{
  "dataset": "read English sentences (LibriTTS-R)",
  "noise_aug": 0.002,
  "spec_augment": true,
  "loss": "softmax",
  "encoder_depths": [8],
  "text_encoder_causal": false,
  "text_encoder_activation": "gelu",
  "text_encoder_bias": "all",
  "text_encoder_inner_norm": false,
  "weight_decay": 0.2
}
Rows from block 5 of the text encoder, named by matrix and row number. Rows with one number belong to one attention dimension. Each number is 128 + 24 x the weight over its row's rms, rounded and kept within 0 to 255. All counts start at 0. Numbers have three digits each. After the name is the row's rms in percent of the matrix's.
# q: attention query, key and value (stacked) (text_encoder.blocks.5.attn.qkv.weight, 768x256, the q third), inputs 52-103
# k: attention query, key and value (stacked) (text_encoder.blocks.5.attn.qkv.weight, 768x256, the k third), inputs 52-103
q.63 102:183112120116138132127136121163152151143105181082086144148183144143127127116121125136163100103137134137071157158098134093094104102142152106114145122098177124
k.63 104:098095119055164151117164115130124127138162134119193087134132091129121097157115126137098096118182131127180095145163141132111159169141098137124105137130129150
q.64 103:104113138115125147109137134133124106128105107112145159135099140121114103155139153101097096138147161188129171129131177140114147101149112152135125142122137120
k.64 097:164104121119193114129111167134109172152103113130127132138128098135093120132128094145114103123105114133110090091128151085159112138123098115121144084172126128
q.65 102:133133146128140116136127128112124118153119093111121112069160097151179157194138144088095115121156121152117083115117139131154114143120125126129107114094083101
k.65 106:133098134090130148121129133136105150142123092131109102144119120119131111139104129124099163110139135085089135122097115121106134142116100161154146148120151071
q.66 102:168113137127111143202165094128124108141124119145106141120113128110137136143115075084084095106147128126159133117132146106154138063126149133125140151110061099
k.66 102:090126156104151185153093126170092166156141163108142042118101130099129166139091111126159150110109118112138143116127081115129157140094085125095150128145115109
q.67 095:116146134105128117160130127101175087118106158129114133133133150129083144079129083069152109129144140140122130133124112096135154157148163188167123151096074152
k.67 098:113142143143163134110108077122177136121133071121114106115119143159102084107125159118150154147097099119144127149136131133115103189126146097119125135128170150
q.68 094:147108147131160143088131123077168139103124161114165156180129163153124150160121103152173163107116151126153143128130107107136110140149159164092114134136157153
k.68 104:131122118152140107140103137141139095137156160150124099068127096131132095101147112088129111144145107144142146142108140138115110109128148128146151137109138126
q.69 103:174111145136132142107132156132151138092134120171152117155129137151148126136105063160123095147103106077125099119125154136146119125095109129130117106112108136
k.69 097:159150143156136137133127141163102120158171148076169127126150069114080150147105101128124099085150144153102136118143125103128123076131146121114118148124116123
q.70 100:141149123123113170127116121144118135149087112115110146138125156102136195165145133167121116133149123102102069198107132133170115117070107093122104117150122084
k.70 101:114112124089130120125146090122132112153122136162147149175129148135145141155126109124146082111147121147100160111111119146114128117149137162147102118114134112
q.71 103:129155087096119097144152095102120128114088168163107162113114114099134148156105108081128116127167137142163105131114153160112173144125153133164144156087094133
k.71 096:137141157079128097152132147135142144127103123150072144156158161117089066102157164143129185118093102105150151153131179133143126186146130133099141108145157121
q.72 099:099159154137151102143125152118116112094107096111136111096112125097101091102144134094172137135134173139160116131110114128117134189135142161155108105133111147
k.72 099:122104116144120089104133132116177114121134095127093153130113155136126116145115135147122163163108148144160083134130177129154132162150116136138117131132156133
q.73 106:137103108089096171149129146138135140140163147090076130133151105179163105128110112110143150138154107120104157120128134107092180121125127105111166152131136124
k.73 099:157185147113137134136142162139150110132143105124103107105120128091087164065168109109158080085132102120115133108140132124110100170096128146093124111128110168
q.74 109:106137127153141151102110124131119146152137092094108081132132150118114097144132140178088109130104108162131161132129120132113106117151113117115104125143157180
k.74 096:120144118131089106130180094161049126102112119121139116150147104153132164182083146134102075127139126157101092128157103162148121108123107121134145118116107103
q.75 097:110132098160104108144160110127144166131147155122141147124132134128122103134082128145158109118130129079103117163148099072146102101122152119127126139092150127
k.75 096:105127083135116150134158136094137113114148135076142131149134153137177205136087121135134144112133138082167115142142132141142158141108121161154101131117117159
q.76 104:135130158140149157136125132141173168151120153115127135166085176121118120101116107106126083140123101116127108136154166122130118110142119174151109140131144141
k.76 113:113145123150142150085111076111135121146172142121128103154151105146090213119144144154097116125164122100128157139132166121144087088123092075100083133089157140
q.77 091:120171098122127074147113120111101161143137146159105117126150124142131137118122089178126128111131115152120125094173154134086153131105141075131146136145158142
k.77 097:086115120140086141119161143107132104115133104122094140164131153114148147121118132138124163120139110099137104125104094104102155136113113174103143190101138113
q.78 096:141119147127142142116126122073116114155180136116084122125119132150122099124117142106105141124163153150143156120110125169126114131142148143092120118147161128
k.78 096:146118139106152116193122159134128101109143153136118121122118133122141118074079146099134146147075145143111131125146151145136136088105121131141149170123155110
q.79 096:091141123108158101096142158101082119159120131174141091170129056139087101111144144129077127143151121148097135117134142133117134107128157119075122145132134171
k.79 098:149125153110133145140153087103141117140099094137111107138124116146140123096125125070140097120138126136140133182189140094112143128122146121120124126112136122
q.80 105:119105112116116108145151122103157126141137185119135151144112108089130119141108115157132142152113125086122133164169139080117130155097115143128130101142145102
k.80 102:080166134163152144125107141137178091109154126107144126085139137114153101087160154154161127148103097093162146122120106165089132132121119126099130113153146163
q.81 105:151131124128123080138119130145104115103123147141119153113122131116124155140159153119100162149111125139113098176106099159122130162114106104151150129147064098
k.81 104:128138112116138151119096143127115153102077110151115131110104161095142146184120125144136128147111193108111132121123130133142162141135124151131085137177168136
q.82 100:140126092138125152168132124163115106125103076127149070119152120107109131105103120113157125106092146142122113139122139112131104100116152113098106099116110148
k.82 101:116122159147091114106142122131102120142076156148084132163140118130135131143131121113091157107150114155148164135098145112118141169108135124149173155095116141
q.83 101:128152108148172131085112127135084142092114117115107105142137106085130134150129164143103074102158138144151118189130143156132122159126122132144093105100160148
k.83 102:134124138087111098130174130124131130185121097160123142163125176125136148146138103137090098129160099111123141111145149119147088140145095160136138133129120115
q.84 110:131095095131101141113117160161127127100121082150168140155110157145112117143143108178129116118075114113123104134121145145149139114114154125146095106122090164
k.84 109:134108143123117090133139124129102166175121141104154138136121065139124107165159104136083137115151177127103113093122143150160098069161145174153123158111123102
q.85 101:130109147095130133175112144155079131150128124137122139117129083109114140123114102107112114161147122114151145120135127136099156101125139151117137141121132120
k.85 108:138143166134156111147147123111169145129154155139118120127127112163138110096136108098187118130124106124153137165135146149107153164144148124110124105140111114
q.86 111:123149129136113101138109117146120153145119095147155122073125164165143085111150106113112141117128126152130148061102137130123130135145104104131124127110087148
k.86 103:116101120131121104090150115136095148087083111106127123151134130174106125150143165188106185124138124111109072115134077111113154131094125139123137108114125118
q.87 097:149129156125135160104099139109143138130138142151131091137139192168107102143173103166111140149107142109108135119113151112093062138102114161142102098127156133
k.87 100:146104078145105107131167082150081073138153136122143108122183119115122094115133136146125116098152137198114140113147094124092131079129110123100144142113087109
q.88 100:124111123153157121111097125178141134145142112170156155172108115075078127136106131115158105130101135092101125119090092109149131067149113112120126146109105117
k.88 097:116112138138123151153143123115131127147169186123135145173132068130131158165079105135146162125126167095141110128109162162144141150115131096151126131153142131
q.89 106:091138114149130130112098127143116133136143133055112169124138155168143142105170154175140180107120121155102181102151111116089153148140133104105172116164163138
k.89 106:151143131137109116124116139124138112082105140148131137085120168123118102112154128098146080181089143170122095118146085130128144106116132129172139098115071161
q.90 102:134149133115117097138138116152152119138132148182093130116170148127116111127139139148128122172149103103122158115131067135135162122150113136116158152143186075
k.90 113:125165158162163112144114101143166104062168157111139142085109145108144124128134108129179145122078154168148151155082127148090165136139134097121118102159112148
q.91 095:136166113187114132078156139147158127069108131100155137163137145122129139154144134178158131138104118134138106159160113108157132170133124124127093102141121127
k.91 109:110136086120093162076112118129104159166151144137143154143112148088137172155121121122095108113158139129084167132120134135154100087153138159181104138089123123
q.92 114:140120154116123142115112119138104111177144148094082121127128094146163130157142128096118138103145129170101141108126112105120139138111122134113164138112116148
k.92 107:147122113077147147162115125148100154117099122127167076125113138170139106107134139109129097116153121144111116126146101094124118122100122134114163102134102088
q.93 094:120112151130114097152134122119134156142145103119145150095133165127137130116123136116157130154120151100100150110124088119118070119140084152125124161149150140
k.93 101:146134114193099074105111104098156067127131149112124195096162115151125121099125137121137132112128137198142161153091096133083178106143121104128117124142113143
q.94 112:112141144154157140092108148158117101129081121091131102142124147111139139125179161120135138091125110149135118128128099139126131118141161112128120104146164133
k.94 099:136127159118099148126096142107117176134114124206110125146103120133128140149097091102110097143191129104125122145144153107127065119122137142122139134106090114
q.95 102:111090141131154126086129132098157112139156179155113118136114091146110147095136181072165163103139158111109089122156128101116125128102112104110162108162100129
k.95 095:130098101119178173164062139092141127089102110146148101105112146109112066105127136132157131143129144106142164105157141112137131157140141142137148131140158118
q.96 090:115155139137091087138093106115136112063104108162105163109077171108166157134146149127115121162132155155176148105135155154100158150111123096123137131105101102
k.96 090:115081152116107136141098195128135135161132116123094125114163144112148155094122080090121131096147121157129166101133113128166096081090134145133154085101103125
q.97 088:126095120113161120096179140126090133152113101141179113117093075103175125131162163140122134140139107122128161126088110145140131081098156089115119091135123143
k.97 093:116089129185083134108123127136140134151163143122140134144143128112120137153110102150087152079124153121107131100140138163144105063148160169140152138141139100
q.98 099:149120151135093119122156167113116143122154118107119173160087108122165127118103088140157102099131120116112120121138093116120072119107123144136090130135169130
k.98 089:117101131152076167146145098114141098124141139141126131135103114093108120123145149135116114122119149089118142092167141184102142113125126195103132175115137101
q.99 085:131156112148122153175146111101103146181146142144122119096142098124144121134108166107124182134123076135115127137114150089174111122184116175091134146128176145
k.99 093:077149127095153154100135096090108149132110137134150094151092137140172120121135129138161067145120140149107157148090124158111121144091124140180135155109129119
q.100 095:105153127126138106129129132108146109169149127079138089108155154145138158118112118155130129131150113137154121142113093137132135143105172110144094148134129111
k.100 088:157152117139171116094149091147122144124107123131098136119112131121141130114142148138164109179148089133139080112132124073139121144152103076109190119085124169
q.101 099:159149148112157119160134147124086090118114154148136078118112111095176094149131133135150106112170120150146136095093106111111150091145122071108141140130145143
k.101 094:144110138152131109087188158135175137165119120122142150103146114087111148137086136130129131114115122138119075168137154153088136104105127133112153100115096114
q.102 090:163144147111107166145110134132125119095090137169119193149109099154137103135143089093162083105154124135100137110141099150128126100119132155151122141117143075
k.102 085:145090110143135132150138122162144122138133100100187149116151117122127125094109134129089137141133093134128164140121133119121125089148069124060119141141100115
q.103 102:094109117125102122122121113177160145151111113098154118140118154142136177168116127106125176127110105125131128130163140095085132166144139147140163143131160086
k.103 103:114149164054151154136097138117174124137119107126080101133108139153160141084122138144148091136135121146159128119115115143103127148128132159117107135133145127
q.104 102:139137141121114125122116115147124147099094147139077162153120129121110131144135109128104145135163181171143105123147132148106135113120108111117144128093086110
k.104 099:111124115111144095151110093159130116102170116114098121108105145068139118095148145088090150143137109152133125161126132108133127122133145140154111155110127098
q.105 094:148106120134130174134114135139077134102119158122145135128164122141110104128152111106117115114157149091113117116125148142166099104132081145082132148124134158
k.105 099:117142113138160086149118140146134125139159137146110106164133126083103150134121132132147138157123126151098125126109111079143180130143103127185150149145119115
q.106 105:138126174126134145123155139130175137120101100109130176160104110135156159121137101178150136087187133147132114154142112159150145139116142171139123130133090124
k.106 091:188197133171147143103117095162110125071140170153143171093137156129100101145121159138098098120143122133177131094124149123125110125099096106130088127093143121
q.107 101:149133139121146108151128139160153124123119111098094088167109129094128107133120120127104144114133106171155126137161091119138161116185116150134144107112145113
k.107 102:159181097129122167081131133134120136148108144100170113131067130162174125150116129143174128125148134114167077162093152095147117164124123117115161133103157156
q.108 095:142111117133113139127100131135166154110142140147114147101119146112114112114146122102113129117112124139127129129110170127130106113141101151111135115137143100
k.108 104:076134155129090127144112116124128061131155149142096106126137127130122126108117160137158138152112160105111146104121174108129136136119145154159126139168130152
q.109 106:136080121154144108118146152126116139151122155122137129105173140123093116127148135145119090123107097118107174108104144136170115094068110137105129123151142152
k.109 094:112137083120118122155137144145123105182149112161166099143132130117109159165087104109112153116152177131110120132126150178132163086155147120155119124159105116
q.110 104:135122161152147117161133127140086153096150102104131171146118164089101108137148116156121143137112070110124123126098119143148108137153146152127137123152101159
k.110 100:141118112143109150118180107094132108145110117132114096138159086136121168121117097081094139109178135137139122144131145126110139067108140156101153137118069152
q.111 080:124113137096098140120116115117092118165128121107139158106113178119090129110130126136131088097149158124072171156107110125102109119130111113123130148105131124
k.111 091:111137143151114100117129170143137131146116104135087155108158117103117106145112160100165119161103129120112120133124098124147136128110121093154108113177097141
q.112 098:144121172127124159100152133102165112145161132102155124106112119151149165121131111086136115157108128124152113147125116107094100163084138120120069121119102087
k.112 093:150143104145138103131114120132107110116133129122109167136184114142099077121142168144110153088092126081138174091120097129155153117150108118155103152158156144
q.113 109:105128133127118119130113072178134147100096112150094169123137124137120134178122165193174168114114151107106139130142135108122119152152122140147095152129140162
k.113 104:148094161109080125136085165101100129112095117138083123150085122143147099116153139133149113111148142181138099131147129137085098140113158147140083079100141131
q.114 090:108047085125143139095095154154136140183118146095148114099155153173091128114110150114130125098124103087103150117133108159146134135098115141121120129127161154
k.114 096:125154129125137160140084097157154139086100064124141123148129132160146103154115113135206126181070142111086109120155123135126128171133121139099142138123121150
q.115 094:103158095124159171115109097124118105137160155171121057112145126122092104139120153138143083123133125115148115120171153156139148173146109142149158123111138096
k.115 088:143128112117167132105128121141136157144095156139136146096117130113123200135115182108085108131115144122132115143118136120128175151081128141142136107144129088
q.116 100:138123123156113158109143122129113183124186146139135102106133108155089151095110147164125113147082131141114147136127126098115112154105133167170115152148118142
k.116 096:105104120153126131147138143120148133115093085139170128137177141108102127107101120079053115106134118107149117144106129125147149141167152128130098147121127123
q.117 098:120126101108154127113111128112139086140109178117121098099143105100139121161168114050138093153123103087148110107109145149139137131121127115094130128171167123
k.117 086:145130106156139134112125147196134100116134138139109145136159076161098126154092122139167163176078139093157114121128152121123154144165126121112192110167117162
q.118 091:146154175115117094114112137094139133145156092128127079177170116106132148114120070150099191139146153156123138094117146106093149144145133093146149144116130103
k.118 099:103117178098165110142142134119093148119151169097094121138086150142103122091169125113152109121123091139142147134141060131103149147146125104163095122151170172
q.119 108:108136127169127147123166163130111147119189131083110171122139181138130152138116122138114165166107094115107146123104120134160119159119129136135090124198146125
k.119 093:100120105137144156121141136121123102160128128151141092112148127128142137140120091091103112132147183086108130076159096151154119128069135112116142120110127136
q.120 098:169163122139114152151150141111134113116092135125115077137146094174109134163144136082120118134146113142121071132109121099099139107133149113121109158133143133
k.120 109:105168135128149162145113095136123115120116126145123150145129120156116093114116137149127139123129138080122154089110126140134109111096108109162118140146169147
q.121 086:072182084140143075103120086131135104132101092125143080125123118154127123145124177093115114174115134143161075113154152146109177146146142069097126117107115123
k.121 095:160123126121119125151087108107130169105118173134100178170113104143132125136134137134113170109125138134082117089136150134129096108092124169115138135093132118
q.122 099:096144141105140131140128101172143114130123143138126102098115158182102138085139194163152135132060126142126070153152136130118124148162158101140138126088099106
k.122 094:147116109135104080112109111099105169102113190097093158107129153127151115145169121127119133112075092135115174136116131170112150152139087157116139140139122159
q.123 108:115136120113140096092113114096175138132141137149094145102145143116120170132110102140136124137097193117137126177144136157121131139114156105110132111124096119
k.123 106:087122115132104111137126133120142120121157117139084115109128178162165125112175116119133131143148098116144135121140097053138123145159152097118102098125175129
q.124 089:153146101141122115139104087098129146126111150176143127136105135094130112094109094085151125099141145095159117116148147144122135102127127145114165135095055163
k.124 104:128112103138131127108178147132131134091130101136117108173115146121168151146128121109130132143147080129137115166086165088111159101169105125108174091107105149
q.125 109:191139103101118142086095111085107091132135117146124128152115117139161107094122120155111080092165182124125161097103124136114160087129140119154125129114139119
k.125 113:135131148142180137107165172087126123126113141108172139161130105133121105164114134132122121118132126125124092156134125115133110131126134112081129099116103097
q.126 101:104147143131147102133125140158173123133109121139118128150132122119116150112141126064105102186124118161198098124151130120124161110143102112135149087149134160
k.126 086:153127114114094116146070109119109135114154138113090122090142107144101144126126102133099106122125116108143191157122153159195083120134160175147126168149172143
q.127 093:126143100150154213160153149131147146117128146139088146111148108122112096114132159149108178130141113132115136126112115149193128098148130149139152114158142140
k.127 098:127134117152145123091152154103138128118121086161171112089117145124122144136100120112133132142150134128153096171146137140136103175088124083126098130111118113
q.128 096:130117126107081129152161121157135099138137117123143135139097056128137106094156159105086129112119133119154082133178112108130185151115140114127101132154121096
k.128 098:155121167165114122108121088135153102114195123136160148170163154141158115154171120114125112113130120115140148126096151140137131097145145099142091116162111134
q.129 096:087166099112129167103142132134117153129122133127130145173107146136149100138125150159143136130152116103114128127138099125118053156119121161069143106148174107
k.129 087:137149128103155157121114159088099111115144115107119125117174168077105122105069134184152131102173157185199152139139148125100137114112140142152122113120092117
q.130 098:143124188135128083145122117147166108124123113140133165147099142090142135117122155077133145127133147095137098100136128111149116106136129164158112143130137127
k.130 101:135065100144167150079137135122069133128122130136116093117133148123166118167109166146130149118139131126145129173151141141133174117067133138111164110177095127
q.131 096:105131096105066145089119132103121133093150129121165123133195139114075093172134108141146146139092099150125150133128148121131150114112073128145137117156113126
k.131 096:100114154129097155186140109138131145151128133136135142119100119092146069101158134106103098135087078156125123124136146109161166121127153114091162141117173106
q.132 096:184137132116167124122132162161149170148085121158122134154121144144147095108079133187159127110113121126125137099120146165126144130103143103137137099120085134
k.132 107:091096147122113087132120124152108126132085116124121096083124108160132144148133104110108161177110157090070114129151092161096095135158114115106113111129113097
q.133 088:126117124147128135145118143097148100114134100109075137099155112147141145110114095171113111157119136099140096080112125184126136159134143120131108130104123184
k.133 100:114159132135160125087127077148132135103116128176157125148176114168106117102159158133127131161143097098116141111109120107117075138114077142120135155136119140
q.134 093:130118096146145120133147150122100115132111074125127147123126083126107147122151126148103124122095117132123144158111141124093100114155160099097107122170133156
k.134 098:111138150133087126096162112110161147146135081100103129161131075104130135150093136154117143149153099116167148150159129094125101128156095091150117127115142092
q.135 100:168127127107118130102131182117092131123138105120111133131109165153159095125158123125110118168167089169131135125090125070105102086094133179161165126144084121
k.135 107:119125129165157145169124128146077093117130143134115061110140111124120149113134108144106166124099160145093125151136142107124130130108165139092160121134109120
q.136 100:132121119080120119140151159109117079132140122104107093118102142145156151132101085111103122176137101129196146167110121116111176140077154115179144111143160140
k.136 099:117142137166089148132101070166122142126129125157134113156133164160103111121106131146159111079133156096079129154124112180138078162129143124108112155116132152
q.137 098:141058119097148148164173136141105129165069146160115124132091128126138124116172192088122090136124101130104121131106067110156137119105144148079124107155147144
k.137 097:142074130122140106121148176094174120171139130142068109114160124120156159147145141129105119129100126110125117116081178149130142113129172096129130120148130114
q.138 095:128105109131106116111108119151103084048166074086166181141133090162104157128144132189142144143129139117141120086127139134129175096138144125159176182108138130
k.138 089:121153101130130126152147091145105115133137143120135091116149122127132117121145142102097099133152135160155163139158118098113155127105090113143147124114134114
q.139 100:103156156100104156153135096108127134118137112130082144109156100124137118120168116114132107140111142146114106139108131109109120112116140107136099120152113135
k.139 106:119114084117127112110140091158118172125116118122171110154169112148144082139114102154160096156149094115140117096081169112066140117122140113127144173134149116
q.140 094:142155147135107104120085118106166115111155136086127099113187127087098187120116096134130126171105123111170115146169134180110151104153138137147123152110133083
k.140 103:130153133116122151141085124129096132114161129169167110165145159117097111146161098094115137158117135156140114148104077183182123154128112135126133113135142170
q.141 096:130102142145163145160137085092129113149120134152135097163131123143138107142145094075135106110119132106127100133151123133121131137109088128152133099175167136
k.141 102:137150167152137156088118118135122130144153138123122130166080132118111153136134145112140157137113122111141145127085121105116117126163091173100109124139126116
q.142 091:092184132167128141089139135098088140127165139093103123138137146117129125154145109097134122166119126138138129121160154113110119113112109113100148162112113078
k.142 090:145148181138114135098137125119101147128109135140166123155088126159110153140120097151099130120108113136139172128152119134107114118142084155140139117130130123
q.143 100:106113155116139166136119111102174149082124131132109117104157124125139103149121098169084169092160158136119127133118132168133101141148142143155136142138170161
k.143 098:136177101101137141135118113096142111131149127127099130130126147143173095100111173134124087131169148132097134117136158070130110144177148154117091112115150163
q.144 110:145128137125133130118136144131174159141133145103167135136130144138141087099106113125121105115139114104083108135173154137118084106131143167064153089168136109
k.144 101:134150147132142148136112162110151098146154133140144090102101120139121112150129164137124154150114145164178106126160097171157131130138124109155131107142104097
q.145 107:136090112088133108123139182126100124131079146129112091110166173123128160131118136157089130138097135138148163100125106159150124102102128121139098124091100158
k.145 113:137123177149108151132122121095132120080127092161089125135154128116091157133160119139117150110090096121076093132119125150196160124123103098124138104104128122
q.146 101:077171098137115107174125096133173148180189142131114139088100144104076130130111145094141159128084147104087142147131143130156114131149130102113106108174140159
k.146 107:125128085111126111118123150141170156155123126130142152118115118153145094112125130185135109117141127093165145112147103160092103131153155108150114150119128136
q.147 098:127149101160147158120141161098117161115131134125145097112108106129145152141131132156136164126180119135135122185110115102101121136107137128084157128112136115
k.147 093:144121135092104141145158144130107116096114134086096207131150075102133169122137089118127109096142110096088133108142121129088114107149134127136132127141141105
q.148 098:155124143148150120132149099137170085126161133138129143098131196132157126129159137111109124081142148139083104106128120099119104148188124157120122147100085084
k.148 094:100112093150121100134162102129126140150139123098123128144131125126158131130148088119127141134134132122151116133150100111098138109080148086123134133124124166
q.149 101:109132177124158065160112126183131143097121135126177122111145148092102120117141156115128175102139144147126137155113139154125175104161121119150129184107135122
k.149 107:148138126131088132117109136105156156113136075135166130158097122107171166112106117117167138143179127135162100098191110135135132111109167139141104137157140129
q.150 103:146144108121149160086132151157114142097098131127138143098097119137119120118120172162159092126147122150070138096094135127120130137131133114115134144096122122
k.150 097:114111125124119081133131178107137150093142123131108156107129097137190159086112166116098114130171118168131096134157124091146134143128113107104120146118153128
q.151 099:137137155139121139103142137118161125172153196144103101125137140155161076124092108134132122133123122143121140112125090117165133153108113179095120081143108090
k.151 092:127147116140146134103120134182143089152159142129148106134107182137129100088126115119165109170100106125173106113123152105136160152184134114136130107168126151
q.152 095:103125131117139157131102110106096144133131125137126107141129122125114125103089141140148148141131136106171118097117109144138111139121109095118145135096123155
k.152 099:117109115101123119130139155139105093119117166149095215112122148129131151134160113140087139104114115089115154113110180155129137107096129196087078114124105131
q.153 091:108153134113089085137097101119139107131172130133134148119146068147081177107175134130132153136130114092132117135141189138124163145183131117173111139119081149
k.153 093:136095130110143135184123140135110092114155134139108119154104154116110149134106130070130140148127146109112148122140089133169144133114113133128119128082150172
q.154 103:129101143139164136136119133141122119105087155168147133169139158144112125176123163095108099145136142153098157105084151131128087121153136145098158126119137105
k.154 107:114121131108087092118129149108128175136122111087099137084097079120096152113115145116160147183099121119208124157157116100118165142086099115134161135105137113
q.155 108:110127105088141158134138141147094133147117148139105100127133137134152144118176122104157121116092102121151174127130082106151135138109132103122150118171122122
k.155 109:129101124120156110169142142159136160128092107117125095141136140143126139130138119131096129087113094149078094147045137163121133141103133145120132139104088136
q.156 105:161123149136134141091142143125084099085095121123152083140097179091170134125112115184133120118148098089118120155150112148109142178134133146132158162083138118
k.156 094:131143137128139124149149142095105073099111103127091138150117158117106135143116108092106125129178157176098114161130102103151110089128120142113148119120076123
q.157 095:148168124155082109115113146150168146151136137141098134124097121100094159129083105114134172162119130145136133108152141145105112128153163144162104112143119140
k.157 096:109088126131104104149122119154107123134085093136174119130116116152164084169117134161148083128148152108108124143155092114145112137157119094133110135117133146
q.158 109:123138142149154078145171128127145096141124116151163157122096129140124142124159154109124136128201137142084088145096130120145118120116111142103113157117118113
k.158 098:124098075130144135106114140103155127126158151102136139090142107135137163138117144089148134143153178123150131110149115144096136158085146131111171112145167125
q.159 108:095111059125069157119129115131099137136155136155123141141141059140078131147130127137125156115075111127174149145158156123151150118116112083112114137159118128
k.159 112:138186136099146146124118122145134118136131150116118166116137167097108082124135122152083127099088133114133198112086140106133129125166130123136140141123162126
q.160 097:131132174108118091143094170133090116072151145147140143116140101118146168176150082106139124133099122128081162093156118119105115092122127172113145149090077132
k.160 096:094112155097130140129136123160115124141120136149110108150134116131117101123137134147119118131143124106176149165153098146114141177138123110127157120143110121
q.161 097:137113148052125164138157138135149118140133166077123060118124155112140075095122148137112144129127125092151180079126133136125176155132137104102122161121143110
k.161 106:137160123154141165103103156117095089145123123136084132123138149123125111154139112158167092134168169137071117103118095131136133134132091111116124098131132148
q.162 105:086113194147136134122149122174124136150094135121103137105121114154125153124117108164096173111119113131136109165094104124164135125109113149149141144106119177
k.162 110:151151138153095106089086118129135136111131108137134125144119089133115111161160132143100104096186113126152108118128084131102128129093140139130145118115157148
q.163 096:096116125161140098115070142107143186136135133162136144161130119108131173152135138145149101124138218182118090107079094112148127142160090079129108091129137108
k.163 104:127089118094126106129133107165152119127109121135136107100124112102129135161115136124097129139099094168123154100137114090141103068122123134099127109175109164
q.164 087:118115121066083156149156135140123111160137160094137081122130133099121073141126133118054123108090076105154199140154167156118163111091118175088118148118119162
k.164 096:138138144154133100098125123134114113136149159132134151153102121136162132087100158150128138094140107106104089099114119145149112140125138131127149136140113112
q.165 105:117148138143153106149093140121135152122157165163130121121136131119128132109150156104138124131136137171095075161154127093155134151097112117130128139131162094
k.165 108:108146100103099128139122138145137116131142123066103142125139122119161159123136128110154146109113108088155140154132119124115122083134115168143075137119158133
q.166 103:128152109111101128148087138132089124102154159146125081095088116140152122128160088103119136140096106131145164108121149118089140133112119082130117101078132103
k.166 100:121159133128145107108169125120106131165107156149133155147150138110135169175118143131120126130147139155155110120128123144098141120122125130107119102153118098
q.167 103:069152124141120142152109106132109144125166132116098120126123156125117144164114124139126166142107100176094137119141112134131129146166107096145082114099113128
k.167 098:157141163061110111110143108115128105100128086168117158128130146141124106115174140146150128141118164122145108105165127121087135100105125172118106156179144112
q.168 103:149120164122129132143130155093081110100119137166131101134110115114132114116167142119137138096146113127172177128145147158050199075114144163142143111120141108
k.168 112:122146104115132101132161107118150154146073130087162088087140158129112118092120101116097106146148116131119124143122145138145121129135137113147121102102123098
q.169 101:119130087117131095145130131108115150105137161161136105132124088095131110114155144102159131148130138089102161114142095109119136154168126111091116126118134082
k.169 103:132147175140101122134108130158161122113156142127116181107156181133131169112132125090159142126103144152128157117131130135151133102118136146120101134109098095
q.170 092:137137094154105112133106120125100117164110151182143112118132106126117154164146167114143101099131156098154110168159134130141165121097108091128143123112164115
k.170 100:151104104124140091078114146116147127136147134079148156138097118158150156101109130076115156105126091155138124117097144113113138107126157102080128158128120119
q.171 108:098166113165166118133116107109122126103125086140154169136164113143096181129120138179147149130171120117088082134155122135175064134135141136142105161149124129
k.171 109:163100141176141159145098139126160101094159106108091115156114140141136117101133132140156102169149113114151153119111141106128160113115103109153121134112127118
q.172 099:102128110143136128139134094182129107109126147093117135113154153117114140167097131123140182102136118116127113085183117123105130114134124158117153155151105140
k.172 110:119151153107157117153087109072116160117123122154108120147099137103132081057149163162124136095115135112096172133147085161138134168119118123163124104128107134
q.173 111:097128145158140142135123146128115164138162118073122115125136154139117132131124132161108136124126087179104132158110145144150099116113099130148149124101118166
k.173 095:171144089103089127128105121095118116166112098059174149159104168130106148093166109125117141136149084071131132111123138145133109110121103138145144124168167157
q.174 095:147131132119127112126128102120130122133122109131089103093103128148130141095133127134113140119126142092169140138075113166086148130086096098127140137107154152
k.174 099:117159101152139103124128119123085111153103118153180122146131126108128113117123112101109133109171128164122102121134150122125132119141143118145173134117138100
q.175 103:151126110101107133146106106090134084143098140099136136107117126152151135141112115098120126156143155146161151094133110119114154119126142134141120110129164089
k.175 103:123100117124157125115149114106136142106106120122125139143176083126118080125151125148129134139077112152137118126120148110140127143165158143137150138155128140
q.176 092:116112069163107116127122152122116139151123170164136123139103079129128092161132140126135113079098140124129141163136124145108113086128146140134102112137130110
k.176 103:127136156123140093102163089116133120141121149151156139146137123138147149152085163117108167122090122148158128138124122156153080143171171128104147110109098112
q.177 105:136108122054135135100169116143151135151145163133116114103120127155148143101109127096114123152097132123166095112161132096127168152107180148097088151191160107
k.177 093:102131145135121160147111146110138144106152138158099129128064076109139119163125136157172115115126124117080108153099132124107119172120153142146113101139112145
q.178 106:120142118138133114114162142114154096113139135114121149129120146137128154074101141152097114151135109161160117118093156145151122150114102117150130103156133085
k.178 103:104129089143132137152129107134146118117130126125150123086125162130096106147125124114140107182105118113115148076131149117124085116108131101133100143143164123